{
  "dataset": "photos of plants and fungi (iNaturalist)",
  "image_size": 40,
  "translate": 0.06,
  "targets": ["class"],
  "norm": "batchnorm",
  "kernel_size": 3,
  "am_softmax_scale": 16,
  "init": "torch_default",
  "learning_rate": 0.0028,
  "ema_decay": 0.99,
  "max_steps": 28000
}
Rows from block 4 of a small image embedding model, named by matrix and row number. Rows with one number belong to one channel. Each number is 500 + 50 x the weight over its row's rms, rounded and kept within 0 to 999. All counts start at 0. Numbers have three digits each.
Before each channel's rows are labels from the 100 images, of 14976, where the channel reaches its highest value: "top examples" is what is common among them. Only what is clearly more common there than usual is listed. The data: photos of plants and fungi (iNaturalist).
# convs1: first pointwise conv (model.blocks.4.convs.1.weight, 192x96x1x1), inputs 0-95
# convs3: second pointwise conv (model.blocks.4.convs.3.weight, 192x192x1x1, transposed), outputs 0-63

top examples: order Asterales; family: Asteraceae
convs1.95:412644482499511511520537543478512485440538515520488462498498456484502655500508497502497529435592502496472511597500508517510498507520518501498491488498510496505483497511521487512493683523508528795499501500495489510494486512481508487453506505491501495501450471509506499512538512503377498506
convs3.95:414508488611563497558576498496173461495496504492512499497490488432545560506502501507502508397471409500494460504493507505395476489499481513546494522501503505485612570547470521444521495501379493

top examples: order Asterales; family: Asteraceae
convs1.76:501483396499506496462527502526627485463502467490470474549506512686494404514467580523484497495455546476628496533445504440491517522488503486523447474475505517504484503491519407415505519501494460477676523537500504343499533465499501490501505501599449532496488533470482358495493499503498499512
convs3.76:534516484501489495506495503502494441502533503498533469500538504498493488530502384579448356487496517496425504499557523493500468508471529498498398500544517519528496510506484297483535500490500461

top examples: class Liliopsida
convs1.148:484484428526480513456508507494501531311498500488479395485500529565467496563350538486467529419420484469610484500514507499561573499465512531505526501499437469485490496518474502415491546499376489490529497440542523441486493427502400498428574487556425533499472499447353498506537499475492455498
convs3.148:537485498509489452549501501532374496473515514517470440499413543565452491517502446666487504516478513456406502521497492500429538605505414465541527512503511500526506512490449500617568488505483502

top examples: kingdom Fungi
convs1.19:538629499538490541499572365498519606512496493499502507522543468506494488477468522500498513497460578511465591499641457432537500555465498497508511555486491682492656496486503478504330499507495499543467494478491429503509501553513560503509596491498531508515500529557476493517494506476575502485
convs3.19:395482486497389500511420509526497502497463481512665622428491486498579513486496499527447497500496560491474498537438502515523486498492406517501400396506498515457340498501509512492492438501438438

top examples: order Asterales; order Ranunculales
convs1.33:503512506560441501587522488490539496565403495548537519502349498494531491500373497500502503507480503500526546720492503495416623456565471488511477498503502452516514541500479530528488504515504495612507489500462503504496486508492500502509461442459415438503587495446495397429623548493505506499
convs3.33:511498648500488499507501490526492491493554499503500500495498522445576499450505502509490642512495373563445494507500539436395584499504518526499620482459557533437609571492651440503503502509503569

top examples: order Asterales; family: Asteraceae
convs1.37:421586538566476503501557389504518492499566513488543499518359467500498500494495469501407440617508465502502501385563505500525499538479504532500508528550503472499496547505510473529511487484486629539498513494490497515502666574487567472486678496476523502500508498481573482502522503504643504466
convs3.37:484644490594497500526488499501507442500461545491506505491496474501228447486510512495511481472483474467526502499478491489574485500563505524459470512506504466513565493503522381471542580501522534

top examples: class Liliopsida
convs1.149:493494400516483475483502500502503483360504395488467347499526517542474480506487658499589491489488489553557396487541503483437499498489539620491376496497499378491500575500502500444480495516495503487516479491502545485499520495498473454515514506573481527499462501509501492665426497514484416537
convs3.149:547383476497483499461548496508428415501546510553517543488528585515540397495502524487491447499399448495500499492509403484507466567529500594533506489507563554560519496473494494497542489538436474

top examples: order Asterales; family: Asteraceae
convs1.39:474500549508501357480508505502504500419499502488569484486490604487502488502527574487518504408508298545501529445505510486371529520396494569522477441500510475501455515478522518515508518528557656529575501501514508505517505490492504500504535640441487520493500505509527495504545491479504346490
convs3.39:500624519500469500516546483499515508587485587500501488511518501431475464429503658476608503478550483562518544517487520499758479501495456496488501568520429485500551643528509464392500561500498511

top examples: class Liliopsida
convs1.7:491458501517495528503503498508507665517495623500524527475570488654526498510508549578480503501422441471501500496463487489518491518478660562531514486487493499514499550508567262445499500484501475492458505526497499501506539512502512489502497487484503528474487502457331479512487462501548504522
convs3.7:505506496425489537499517490467472521549488397502521295476592404492494439527447498514512490491498499514478512702484504511535502356496584487501498499524401579537491527371509472497481497507502512

top examples: class Polypodiopsida; text has "fern"
convs1.70:510475539514502499486497493527440479496502481502507473510599457636636503568500472525577462423495525594496482492504508527469529502501516418508501445514460550516488517613494474491473469480493335497509514504517686502530504438455540527504503509493491502474366530511527489492476491506549536652
convs3.70:488540469503536610503505500503537558336497508482469502499484496514497578494488502507498626497511541551520497515495558517688501532291502476489504520506499488506417504534503506530513489508502501

top examples: text has "common"
convs1.5:482576503516512517505361497453607505499436496529501479501473481648400505492422612491584503503498554475495499502652497544499504506529468513499500519483492506564501496503550469437406500485535587606468486468435493480489446507522492509402382498497561481463501526398401483497511501475521539478
convs3.5:540499394499461502491500504480519500481474496508562628495521492502488461463472492562497408505459500498544468502508499503497453500507625378499466472449504519603475523458493538496498506628503508

top examples: class Polypodiopsida; text has "fern"; order Polypodiales
convs1.64:508483498536528502500541483504491444491485497458573513511520489514510593506502432505476502499497483501506497498488465663503459376391499434499504501519510478487500569530498501507504449491478413524517497502503735517511480505503499500414500498495501515519390350535417500492548356500497502503
convs3.64:495500488617509554504536500318502518499517517507758495375494550521563544484504495486429472485561509497503528498491584492502488498513624449515551503502490493503500489565492498594504512485529423

top examples: order Asterales; family: Asteraceae
convs1.46:497541488489355500418530494503663483488402500478498490573473493674492498438478529509500519467516494507477448497499499510496499488482500491480457585572499422498500511664590483550505521513512502528473503494488447494509585488482500511488374546444501494512487512371519447497606505516500499489
convs3.46:486488272489509552504517501431509490476492522519498523520532482510488455498540493497469463499486432498531359492518516508505503506433607505490496488420380515621501410470510513501504502500559498

top examples: order Asterales; family: Asteraceae
convs1.52:510519510533514500508459488497506498508498512554347534496426600480502514497507487468507521476635483353504519531499477493509454488498500524487511481616508456498469497495482542499506494481525499719466497501526471407498498531500496499502505481511516564613481486509449498457432539502499445319
convs3.52:500500604549605489493518529500456494505500501434543466584504500501492607496517499500496561500497342497460488479593496505507438648639528598479566491417479499501530500497487498527503437427549511

top examples: order Asterales; family: Asteraceae
convs1.146:517500526495506492581562568536515492552515560507528613512454617494504440554448500507586504502496540496498555512548528565425518496312499494471504517519501509472507491505508535553524473549476427520544419409514509634501499347442507492530464533501501569505468501498500450469505478573515367468
convs3.146:505499498468560574531576473501495548496526491517470480503467451517517549453434498499501471491502426560498499523478366510526500524398629482521414495457362532499437477507523443457498522443533394