config = dict(
    dataset='photos of plants and fungi (iNaturalist)',
    arch='xception',
    drop_path=0.1,
    kernel_size=3,
    widths=[96, 192, 384],
    residual_init='none',
    optimizer='adamw',
    grad_clip=3.0,
)
Rows from block 4, named by matrix and row number. Each number is 128 + 32 x the weight over the matrix's rms, rounded and kept within 0 to 255. All counts start at 0. Numbers have three digits each.
# short0: shortcut pointwise conv, stride 2 (model.blocks.4.short.0.weight, 192x96x1x1), inputs 48-95
short0.0:191111117129154133131148123147126149129161126131132101135098194157127014144151153122135045109145071127131078122098120123128145044149144131128164
short0.1:132110129130134118111083118129126072158139097129116129125079126135087044164127115126144140115125108181188000136115155109129129055127125131130147
short0.2:041149129124128125147170087129133126128112130150126128111199119123130127143163146156108118152109167105121143100151006127064083187143102125119159
short0.3:127105123125106127127129154129129205104135128041132099128111066179131120101077070117155095128144103113135127161128056152123121087127163130122131
short0.4:125148125103157132129116131133095125090107151130143132086104122112128141134165120088119176127098129125134123115118182103166142131105131133132119
short0.5:156121133132124170125112129166136093105000189133129135132085125179122125156108109183135144130145128092127136150132132124127099112142123138113129
short0.6:101123100165131131127117089110134125124128129131127129131132128138115128060119134255076132080134132122096179094148088126128104129129120132127135
short0.7:153126153118127120149128152129065147122128086120125130129127122081151130130139122127093133129134125127132128138126132126127127115144122131128080
short0.8:141131130112138136128124131124000161126126000127046130132133126117138134124125118137112108079129000079121126132130130086123129053130124111132107
short0.9:102048133122127129130149125130128133063117129124105103133151109090128108124128132133128108097132132086104106121117128044031121091125111160111138
short0.10:117126137073137127129129111122126143131136122128113109145141061109120127132109126128126110144068145126130119063081108168129126141124153128109098
short0.11:024100173126130125174097126123128202125096133137128134123162147187219090127152129086122121140111122122151163132140126131130116136165132145121128
short0.12:099113161054196089146124103132099083117121127136119174132131130116127058126137131133246119120151132125128088128101156131137123127111124123091121
short0.13:126125148078157112118119128129123129139164131107143146132125175141134121126137131128255127108126127139130182120075075127134143121131128094101137
short0.14:131127117027129137129133142074097125120127091121174136129126124137104132123109135117138151189090130103114124128136106147143163137128122115105155
short0.15:092128121119201131128127017090130150109128129129000095113037129139130139127098128126103126129121106116094123117125133123116127126150135104128128
short0.16:045162134129131130138119120094209114123127095131129128132173122130098126125126129184117167132120255124103131115188129127141127199128128180123117
short0.17:086112084144130128093164128122108158099134091132151014134135000132143129115127081148123062115130126079116142126129119117125125078108128219128135
short0.18:127130138131127125126109124128031134090128139170118134024190176053183117127178064142132000157126056131128175084131131117138135132105101129155073
short0.19:122086122131129127124101140116086162131129040121128130128153112115131127116170103133127132109128072142129131124125080123130105064128101033243126
short0.20:113108128051134120151135124130126152119124130133105127056156127099219110131201135037150078124147032126129118120107141136068117121129134129126121
short0.21:110122126159135107129158101128095209162125125068129214041085103217138137120120124156148123130073128131128132131123101144134127131124135133103133
short0.22:111126136133116126131142140106221118124118131111157202131131119152109126130120123116124165145111128123156143127126133185126131251097131124163128
short0.23:181124130141102111125060192116129108129120120072160132113110138128127038073128143137144123130141118121145125189172128136106128125152121179130158
short0.24:127128147127128140125121129135125146070053128132125131128131108081025128132039103057114146123125151070122126124119140060128117140095108098109127
short0.25:132136127199144100129127164187138137121124173124161127132197136103127133205127147119129239135138126106126046116126165134097125178135114211107126
short0.26:138115119079130133135131116134112093107060127127108122126145142124126129132129011136118076134127126126125124121119148039112211111087136142130132
short0.27:146131115116061139119128133118142165121155176115134126122100127153192146128129128017124097119130125123106099153052155126051141096133154101127122
short0.28:128130127125128104124124140137119127125255115128049125129163122095132117121155111121120103112099127209125127104094094148127128066093133121126122
short0.29:102110111131023134131127157139140122125127125144158130128128128140138050087126058127143053134167176129103129122114128130152127097057125128151134
short0.30:123116170172129134130069132108121130125133124134128123053020145158064110136115130125148106119129071115254109158122122094125122118130179116129163
short0.31:118016139106128159136157156144130103137123187122134149209149116123124093127135108127133125131144199130102107129170113100130117119101153172129162
short0.32:132060158127128126125132126129131140104134055118016067128067125127129090171122121107128127059124083127126050125041129101118128124130127126127194
short0.33:195126132114123123131145126113055102136118193103093110128000194179119081130124185135083093130113105107131100145125115168133129088169135152091132
short0.34:124128130170141128107149119113128146184159000131125118134140071151135134126126129178044102147125114128132145092129134137140126122132124128168162
short0.35:126132116128147132113128116130133145062117130127140255126124152126121136135127128132127130134138128123125069103053128133124124208140111096126084
short0.36:127122144081126127125129138125128132130129128074138129112123155252220127109115126129130129083106112132109118131074182110098143127128143124120255
short0.37:122135122146079126129126117123126104139135134130140200127108130128109145123136106085115134096105111195197136145142147132136120126139133097090118
short0.38:106132124134124122093045107106130138224170093106125144130130135138126072067129128132189081128100128135127144114185091137134128128119127163114136
short0.39:128116118137144122121125128096127132128131129129132137209160130128128152123123204139132128151128213077123123139128133061137136128115136255149130
short0.40:145127138189096114127127130131132163128122127123129125050108130250128122125112049132102123124082128149133136124127137142213134136134123128142127
short0.41:124167134126157132129153088130127123121131158130122144117122154088108128176155255126125120135087125101045133103127076129129126132144125129128127
short0.42:149104133128099154127138133130124255113059139126127109126107123118109097129131086076095129121125125117136143134129131147135117131112120132130106
short0.43:109129070096127118137136114117076120085133128158100133101202127032131135203125138145150125112140130141048176099126068111110127132120126137118088
short0.44:139137113141107127128103123090079133127131106122117129130124135137139139119131134135139109131151123102134119150130165136129100130125120126093124
short0.45:134129123114129133122105122120120120129073128128148131099109136130128109128132000106129124123120101190179111128114255117158135003111121107122108
short0.46:125142110101128131131115121130140127126129132129114122127121129197131127132049138186137223142129128109116054155130147128106127221141098122124197
short0.47:120113133132110120100106101107126131096126205127133174129118194148128111089126192110122124117076128120125162085132093123127138134104080128127128
short0.48:125128171154128157137122155138122124031000114135157144081081129140054127128028069100129164130131113085131072165088144127090128132125090096081137
short0.49:132045136141118135130128134211151128128122014106131047172092130150123127131098128164035144093140115114143099103135119132098124122120156137147115
short0.50:124146127126116114075129046091127110136158128123131199130156129149153179169157118120090131134074154134058148045137138164133131135123144126151109
short0.51:215170135125103115136122127123130130111047143146109120090134154155131073125041123113096110090141128065130251117130132161150115163213144059128114
short0.52:092173135106129171118090128099129120129136128143072127120126146100118154071125129106179128208127134131125167125122130115137120127127123072148103
short0.53:118161076117148132124146111112125113119125131151167128130128110037094178178122109114145133145134130052064146114102075128112131130124116149128115
short0.54:128113125134137121121122063113132178128231113125128111127123098132141188198125126088133124127055126102144111086136142129097157133118122125127135
short0.55:129135084128128147137187000149178127126127129127118115141138134137132115128085037147169149089108140115128126123162116143113148142141174180123123
short0.56:097000150143125142125135166147152060145125115128120116156122099183118060091128110128128127132162133133131126128083136123124084130119122146133169
short0.57:076124126130129086128119131131118146176128128144130255090107127126129129146129156128140120132130122115138161125103129121122140151073104127232129
short0.58:181138086120125131115127133135110125125094122106194121125116122133127120045121123130113137134113107134128100105080136128129122063136131128044127
short0.59:117126130110169128139128127125120180065121132110153130113119101128128136154067124127127170118143132117086114105000125128124128137115123128126128
short0.60:146122092154137126134100177132131136135127128146079080146128115124138129182219221130151128072110128123138096129128131118162119137128131130132159
short0.61:081134128114143115133097068051125107140128123128140146103136144172132127108131200143172157157127120146125120135142071165122137130151116119106131
short0.62:118158132131128127132094136095126139139082204128177175119124125175128132125131130157128126143127141132120130126114131091136150130145118079137075
short0.63:130099136165116134125118129139159118128145125152145126128127140131150107139126125104096045121132130124121119163118150152129166096121160138128164
short0.64:134150135146137126119137128130109133128128110135068132127089184146129141173113132125154061141135132136128126108101145130202129172135114116062125
short0.65:153180137255113128123121138129128117121118130111148204083125127132126113122131122165097132090130056211155161121123125129127126113220129093142126
short0.66:129126128080128131134138129138133131001002128149128040129143132091167127126073080200096124131128129067121115131069125130118137129025081124122075
short0.67:121154084132128128131153123119140136059124123131190126141134139129122124091040132131132129104092123104121168130150113133143142102129128129057013
short0.68:164127115121132132094132082126127124120128131093100137127121130137125138182078129134130134146131128124124054122155145122120161134155163168128130
short0.69:135128093104126147127106136130218150141128255108158076154147111125138129120142130129109156128112207109119109124130072096113128133087149155128123
short0.70:138128128131164144131086125129103123080031120147126145021127091126116143217127120121110033129133109095117148126110137108137109165137114119127097
short0.71:107130127155135128129126056078000137125126123131129127114152126127127124122120129128131123126131125100068129129131101139093124112137120124047128
short0.72:123132119134070112113178127100128133142127180121107132083129128124127117129169212000150116097118128126121133123121128200114125132133110128130141
short0.73:116122142122132147134081129140069073110126125131129135026024129112000128004119138098084123121128097123142130128131106127113125129116123099123116
short0.74:119132135121130126136124196144230130165154129126145136133131132139142066158127131045128127139190134121099127132147138117134095129144140139118097
short0.75:088122128093188119130067101104132124103139127131125110176133128133133124068061132143114143138129132130115073132092119078129188120136147129089128
short0.76:170172127129148112156138113111125105102128099126119127121129129114098140231080112127102128135128095137127142107123198133144142127186124127128112
short0.77:150137112118120127126120124062048126079125136102169122111130156149133135095119164116180129128129010128139115136149132134053160139155113168067130
short0.78:126100139126129111127050125113098127126232092132132131127127130140121145106094131114163131178096126126150128133136128125133128080118132122112128
short0.79:119174124112161132128130097099131116105078156127122114108130125121125175138104172126135183169079133116116135124143108128141126152174126096037104
short0.80:062112121144154114145139128128186124105000139135116129119163062143138135146141133152130155136132216093087127119128124132142087173183113126145113
short0.81:125085147179141128111157110157125047129071123148091119126129048119127099122128069132135025138152139086128142114112121124121010130128124127143199
short0.82:131041138128185142131126099128122174135126130125087134128137127137128112166134100103188074132127061074130123103055129156165147095118118127115185
short0.83:128129124119135149125097137092128138121139119139021122106123166128160136134120127123111120127121125114130128033137140111129220108133140052142123
short0.84:127128058120127150050135149079105100132128128126135134123063123139053140120110146161144127188161128119100154129127130095127132088117161131127115
short0.85:112128127130131126134128060045000132116127092106124140029129148131130094106169128076132126085092003129111128117145098123193133108141142132142135
short0.86:125121071103127130117146137113129147082126150126126126129115124128125132130118182145134236129128136000113123136148119121146126209157106154073142
short0.87:126134154130137128125126111134122128187127114127076116100130141133128121055128126164126133120126042255170145117089109128128127128126127152108125
short0.88:129111118121130141143072123136088146128129126140119119085121101114126133122082128127144125125117112108118130130219125109126076117160130124065186
short0.89:129131127111131135157126148139122124057081119133136127160121127134131127128070075115137124156221125122129135229128168120130132124128082131126095
short0.90:219146128144129115129129115130130105082128193125115138151093193128127062145116196137121091136130131131128128170148177149126086126147144035131123
short0.91:129128136129129140117126000115000125010122118123127126129127124130152139064130091131164099126128138128125130129153133058146129130093138144128131
short0.92:124130079100126097135095152112130149255216133130043157205138129059129128137148154149124168115124130115127131100134049115129123110127132123126213
short0.93:123128115126140127129127114112152156048133104143104097131132128133126128131076128161129190128127132075134131127179116134131131151127138189025130
short0.94:127130125128128120132152126124076123126185133137145131114120112128100149116128125124150127122073066128125128129140090134113114138107072145121232
short0.95:120127140120154132135128186157119136017096134145127132135096115134131134213129169108127131021128132066114162147130131130109112132181127136049116
short0.96:147109131130127179129134255172121128129142108129203135124117128108117137128119132124160132129183120125124091154123127105131126128121130068136123
short0.97:145134137142113125157119135163133148129131042115103074125125130111130126161128108129092134090125072126178122130128144117050180124082129131128130
short0.98:121112102106160131128131102124038136121126127114128123148127179195123027121124124165131111120128109126122116078096093127134252128152146175113166
short0.99:128135115116130118149130125112132125124137255036102205139126184128126124141119136127132135140085132122131115128127126198136141129077141084133176
short0.100:156178121127122130097137089115105117134128137128181125123057128127119133139120124136096130125024063132125167021082133223158131137126136074120139
short0.101:124145135128127110114115135071124112182162135131118191083151130124120168129166158132075113200122130160115149098128139115158122128111128021131066
short0.102:116142118134130164132062139128127127134129186127172154125143142130185138089131187127136138122123145167159143136155128121129157166064120141126132
short0.103:124060077126103134117135055076074132154143065125116132123128139122135107093179121125096096119095085183112143104120134127146129000128127094137140
short0.104:126132133134145114122118135108130155124140172122135131139097055119048184148128208113120125127105132094107150131143100125138072140152147132076122
short0.105:138143102121159102131105082035115159128128126152145155106137126141127065135170219121129117156137118126126122133117128168133171156200168129132126
short0.106:148167118121075146137178128127136082113003127178137137102127131127084125108119128128131169146131127129110145142119130134097071128143071104066050
short0.107:136101145108179131124121137118128150123191135127094116128125110083119138219125136126131168123110128035140108077108128099035155126112129111126128
short0.108:116124136126130076206132116116052162152130061121130114134151127074127096128128132109090128104089075128088137111185147218130078145204120135087123
short0.109:126132117170128084126126127129151130255130126125134126149178129056134141150142126127113126129120128129125128133129130134147138124123128255128131
short0.110:109141113128116120129130132068255187129132134112118119128132128147129126119129118127125075050123154125119110083110123131127127130076131108119079
short0.111:077124129123134129131133107130000102129147131129133135131127082073098129138131050107170120165128128128082135127127098141128124075147130127127158
short0.112:145114132126128133120151090057127147131128129000135119144128111087122053012128126071185125120055130131125128126135062150140131126091132128130157
short0.113:125123122129090128145135128144133128134127127119111045141179070163124103021109048080090089096101129128129137126172058133137074108118117135129129
short0.114:128095130128093099132117108126187126188166101133118128146156127149144129134139055115141053128128174128099129127130124131129138081102147103145187
short0.115:119131127143131132133131089128093126129121087129142125128121090129064127125121040118100133121107043103086183083124114173235128052138134143108128
short0.116:119180117067125160129122120094129128025071124139130124083130167149189132116023106131107150126139142144131129125112163141129159177077136128079106
short0.117:119146145058149135182124115101128128141138084119084106247157132117129127128088082201114129127122141130131129131125108129097125127143156199126145
short0.118:038096131127171129128142136134129133081126130133027081128157100128125118090123127139144128151123129124091132138113012121144115128125124125030138
short0.119:129059116121143105120142128134064154131140128081134126142129113150127114133128132114155126124114135134107083173117127091119128042126145136144173
short0.120:125124123178128122124134141127128145196135130135117174161120128133127128129128159128129130129118122139120195137158128255131131132147129145123152
short0.121:129134189144112129131127107141128098125129118126124135126026171148128024128011097127127129133131122135235124124145128151136124119123129099132165
short0.122:134108134135156125097179131135131145129089130106128126131118115155135127148124166093126121028125141126111031123133125126131028125129124118128180
short0.123:126129144128139146186126130127255153142119142125107103136127135138127153098072131157118132134130138113122140140132160144131143123135127189133123
short0.124:130126144170137131146102075174121146123104120117114143124128194161126044128167120135128083128129157143214123113128129135121132157168129139142125
short0.125:124128054124150094130100135087130137152127129129145127142129083127104128134131130128167127061128211138119124067125117230127146155092125155136117
short0.126:166183116128112127132171111115129129140129132103122165065028247125152087112072145086129108133108129156121125134133199133133129132166126100119123
short0.127:129126125140128132119089145126130146135139139182127132007114067166084190141126093125131103128126132125106188130127132094126124132101126120129158
short0.128:133116117134128128091111129182127153123127124075124126146113214128124107163130158135119095073127123100126073138051114142139132121125152110101192
short0.129:142120112123132133102178121153191133135121137101129126132137126129187118101092121153194128123144131138130128127120128119125128131113107175125135
short0.130:117136143108149135151087135093128102036126130220128129111128125065112146152128177119127130087127129108091125150140075125128125129141098119124060
short0.131:137121111098136136128127122114132140135187129132130040112108205135139136152128214126129128119134055126130127087134132145097181134128132132124178
short0.132:128105129051044114128128154130182131135128125107120097133128127113151118124119088073127073042120132125077119107125127139129127129091115128131130
short0.133:120160109103139153131075125132013009103131009143130123108110084128091146142129133133141130143130112128099148160128117128135128091128127137135123
short0.134:094145111116124130126097125126255115130157129130134116130225132100121143149130123074043124127119255129101145096127087134128132131134121130136128
short0.135:132165120136156132141153133118138128091106132093139148088126114195187045091131141050151131124102129127127074181179135121114111160153137110124145
short0.136:158120095129129131132146041134121120134126113124129075160150126104134113025128151127113115063114124135122083112255062087129130115127145195124174
short0.137:137113108218131135091143122130123127255166086130078131132132023132101163144137129128127110131093090124120169137168089110135097124154135154127159
short0.138:132132110127132115130118076110109130128131142123126129128113132175130104045141183121141128112127129142126132120168013138203129133129114136073156
short0.139:152064133112131129145127188144138155126092130130127078128202130114126127185126112131131128138127128021125127182100124126127127127126146193064058
short0.140:134109169153134128159163125131087127132127000133125130137145060090137199117130115128131134102130130127069142125136135118126093047131117135126144
short0.141:126129122118157128111135129123074122138129124130140158137139123130131138135154149153175134161120128135052121168151079123128128135137127131127117
short0.142:128128106127128130137122108132065116121186110123129085127120115130132104128137128109117135131044042141132170153127126123169128042136139152134111
short0.143:133130147130128142127133125162126123255153127131135133128136141064130151161176129107128091165072117255162132117119147143144126112176103122126132
short0.144:117122092185116124127142076121131106125126230113132135131124128133133128126170130088137129063118128128140141130108119236133136127074117133134132
short0.145:128114129142081129127130129130098130119136128125128136081129125128134083123143126073155046115119123130122158136190116142155087123099124087151129
short0.146:100111134125129143137129093069016133013127122130104127133187129119148134125130129163130129142101130113060132128126065096128121121126140126064132
short0.147:118129129143124098134126138135128171133128079135120164080187128138151128130138096125125058134131127155132137116126104129119095140154127004130101
short0.148:154139132117102120131116139134116118177165126123129142133075159137125124098147130107140106138148132137159115128060061137122111118128144099129129
short0.149:157032149129124132127126175146123140041117000125123095141066122122137126128090012128117131119223094083143118124129108119142106123124111118130132
short0.150:126125117237128139135117128101121104125115109085181136115083106169000128125123067158104137124074129128194118103101129138128143047119113101137123
short0.151:129104132115131141131255127140140132128130076122121111208128105118129112124000105131149122118130133127169105102069094147111124127106094120132130
short0.152:136137133084108135130127119131136135124130131113128111138132160109145107097128096137130116128128130152131129117144151147122137128207129132129109
short0.153:135129131110127106129153096127029078149129129132131152127102102132122110124139022123153133127136128133124127113131109163132066128125051120120152
short0.154:124129133128126133129136088121128123066130123125125103139128130124155131128120128118106084089120210125121138123120092136125132130131134132121122
short0.155:072129140159126145127156118137127080130130129139127129128130110123108131185255129128123127117136132118119138112126117144124029133128094124105129
short0.156:127128130112192125126122130112146128108128155118129080137131129125142128174130142119128184126126122048103038068129077062102191141130161226121151
short0.157:131138122065135120127060130087117218080143111131124111119127128132209128149128126133132131117151128128134169026132123127111163138138141157153055
short0.158:117132105078128126138129041095129091120190127138118113123123181130134138130106163127118132140053123128100137131128123174123220126127126162121129
short0.159:152123106127137121113116132120123139107129129128114134078114117118125162130131104138125094134128129068100129127124135127136123144080143083141128
short0.160:137154134124119136127120120121129122154128235134219171136134133130125143128172220127136157179112150129122195126139123122140130194120121128119123
short0.161:125222147121129138127134131138126078143116128138135140025128130127095171130129124124044129130092104149122128089134051156103103128168136030136120
short0.162:127134079121126128090118111134126129186126147108087160125102171143084116144135125123124149131075113130139129118045147148116147124082127168147146
short0.163:097128147119147139136131082121107112131132113135141114130206131145160119051129158119145119142073123129090127073130105027145129076129138165127118
short0.164:128134128128132121127110114134027128162127125057124128123106127124119128122127133152134110068129023127135127112160084137110128127169123108142225
short0.165:112162136082130155130130126103128147072122135128177135089122146039122130115092036088134147124130129117104124094113133130123131184127115065105097
short0.166:139099115126136108128079079130126115130134127092143129127127126130130000127156125121141219115099088128131010129102138126107159102125146126131184
short0.167:130136120171122127115130112103118103185129036117138130128134099135052129112131131155127104142105104204128201119128092101159124134095129068115118
short0.168:133158129108136124112127127135127150238201125150060125128131106138098177181146112130095127129077127171111126113124148127124045130147121132132131
short0.169:124128218094127126150101127126085129130126120131129130129132128132126097127150127091137126117132097144135106142145128131142116077157126128088126
short0.170:133182121129126125109124122131118126121152120153127132161211183173166147130131125134129113177030172130092131073139127131160132158155168135114132
short0.171:051127132129127124121130134106148128130130123188124157103163128149127152104132131129146102141126126134118230130143125066133117154068106091136123
short0.172:134148127149143129123110095106118087130136126129128128084096158135043128127107127127116118095127120127227103128128117137119119128177180120135129
short0.173:102127134136131169146123114056071113103122128130166099075112134132109127093140126108128124123091126113128135084134186014134120119125127129092101
short0.174:127128125119132142090134126136142077122128126112113131129113088144000161115075125159137130175158129126125118139132134120128124128123172081125135
short0.175:109128162148129067118119132138130149146130138134119160000139152124171149130255127112153175141102127168128139128133133128128127167126065082135128
short0.176:150130095127124116124103131140255110128130182130144136146205124089114133152136114133123141107133124075126139118088082120095121128146130125143119
short0.177:123120116128172124128133128129037130126169075115106126144131144121140129136143137113251128127123080134128146157142126127132119080144129178067159
short0.178:091121125087149126130131069165108127138129129121128129128129125127208126107164133132163137075109128131075073127128109073226126124128132125128163
short0.179:172130120127100142128130128141127017132117128116156147126124131119121094122065125134181132118147119186255127157129186131135001107127124129124132
short0.180:128143118182129125125125114128108104152166063126129134128129104132124124141124120129075107129123129130109141099137050154115137121089131124132128
short0.181:132100131132109117133109153134181116127072128146117125106108166080119061009091128148065115079128118125134130125102152124126146079142109109129139
short0.182:122120107134128117134127128128129121122252128111147129079119102131171212130129130111164187130130108129132133137128132141132131128123119129124127
short0.183:166132132122141110126138093000094126074105136146125121075111153205126071086136157130173148065113108127130123153143130135125124124128166184116117
short0.184:076110127125126127148158081125121114080031129129066037127127125135144127115127142139170130143113124096127123128112132123129142126146124195049130
short0.185:135121128128131146131118128108127150135129000120139121059204065116144143113135129134133124133131072113041112127128129121139130110132107118135131
short0.186:114110137128167075146129125128115130074100130135095133146147204129127066119148165140128128112112088118129110112126124132178121126130139125117171
short0.187:077128132141131116091126110130135129125125245106115148119134125128136128139128128120127127107123255115119129101136119161125121179134128093129121
short0.188:232131137188073134079127101162116127133130120118142110117041146128041127144023094140129114144130108149166122134110137113106152062127128124127148
short0.189:156145114140117112121179127126128108114129128060120104112129126132068119125070125196132130145124130129149186129217120205124134127146128119129143
short0.190:122114124072132126145129129126135107112128138129116038128102143129132127123117130105078144153118124113139062135255129092126133119130188128006166
short0.191:123123134032142132118118127127074114056124126115094120127021075124091129127076000041091098129124129125127128158100142123127123038114149129069107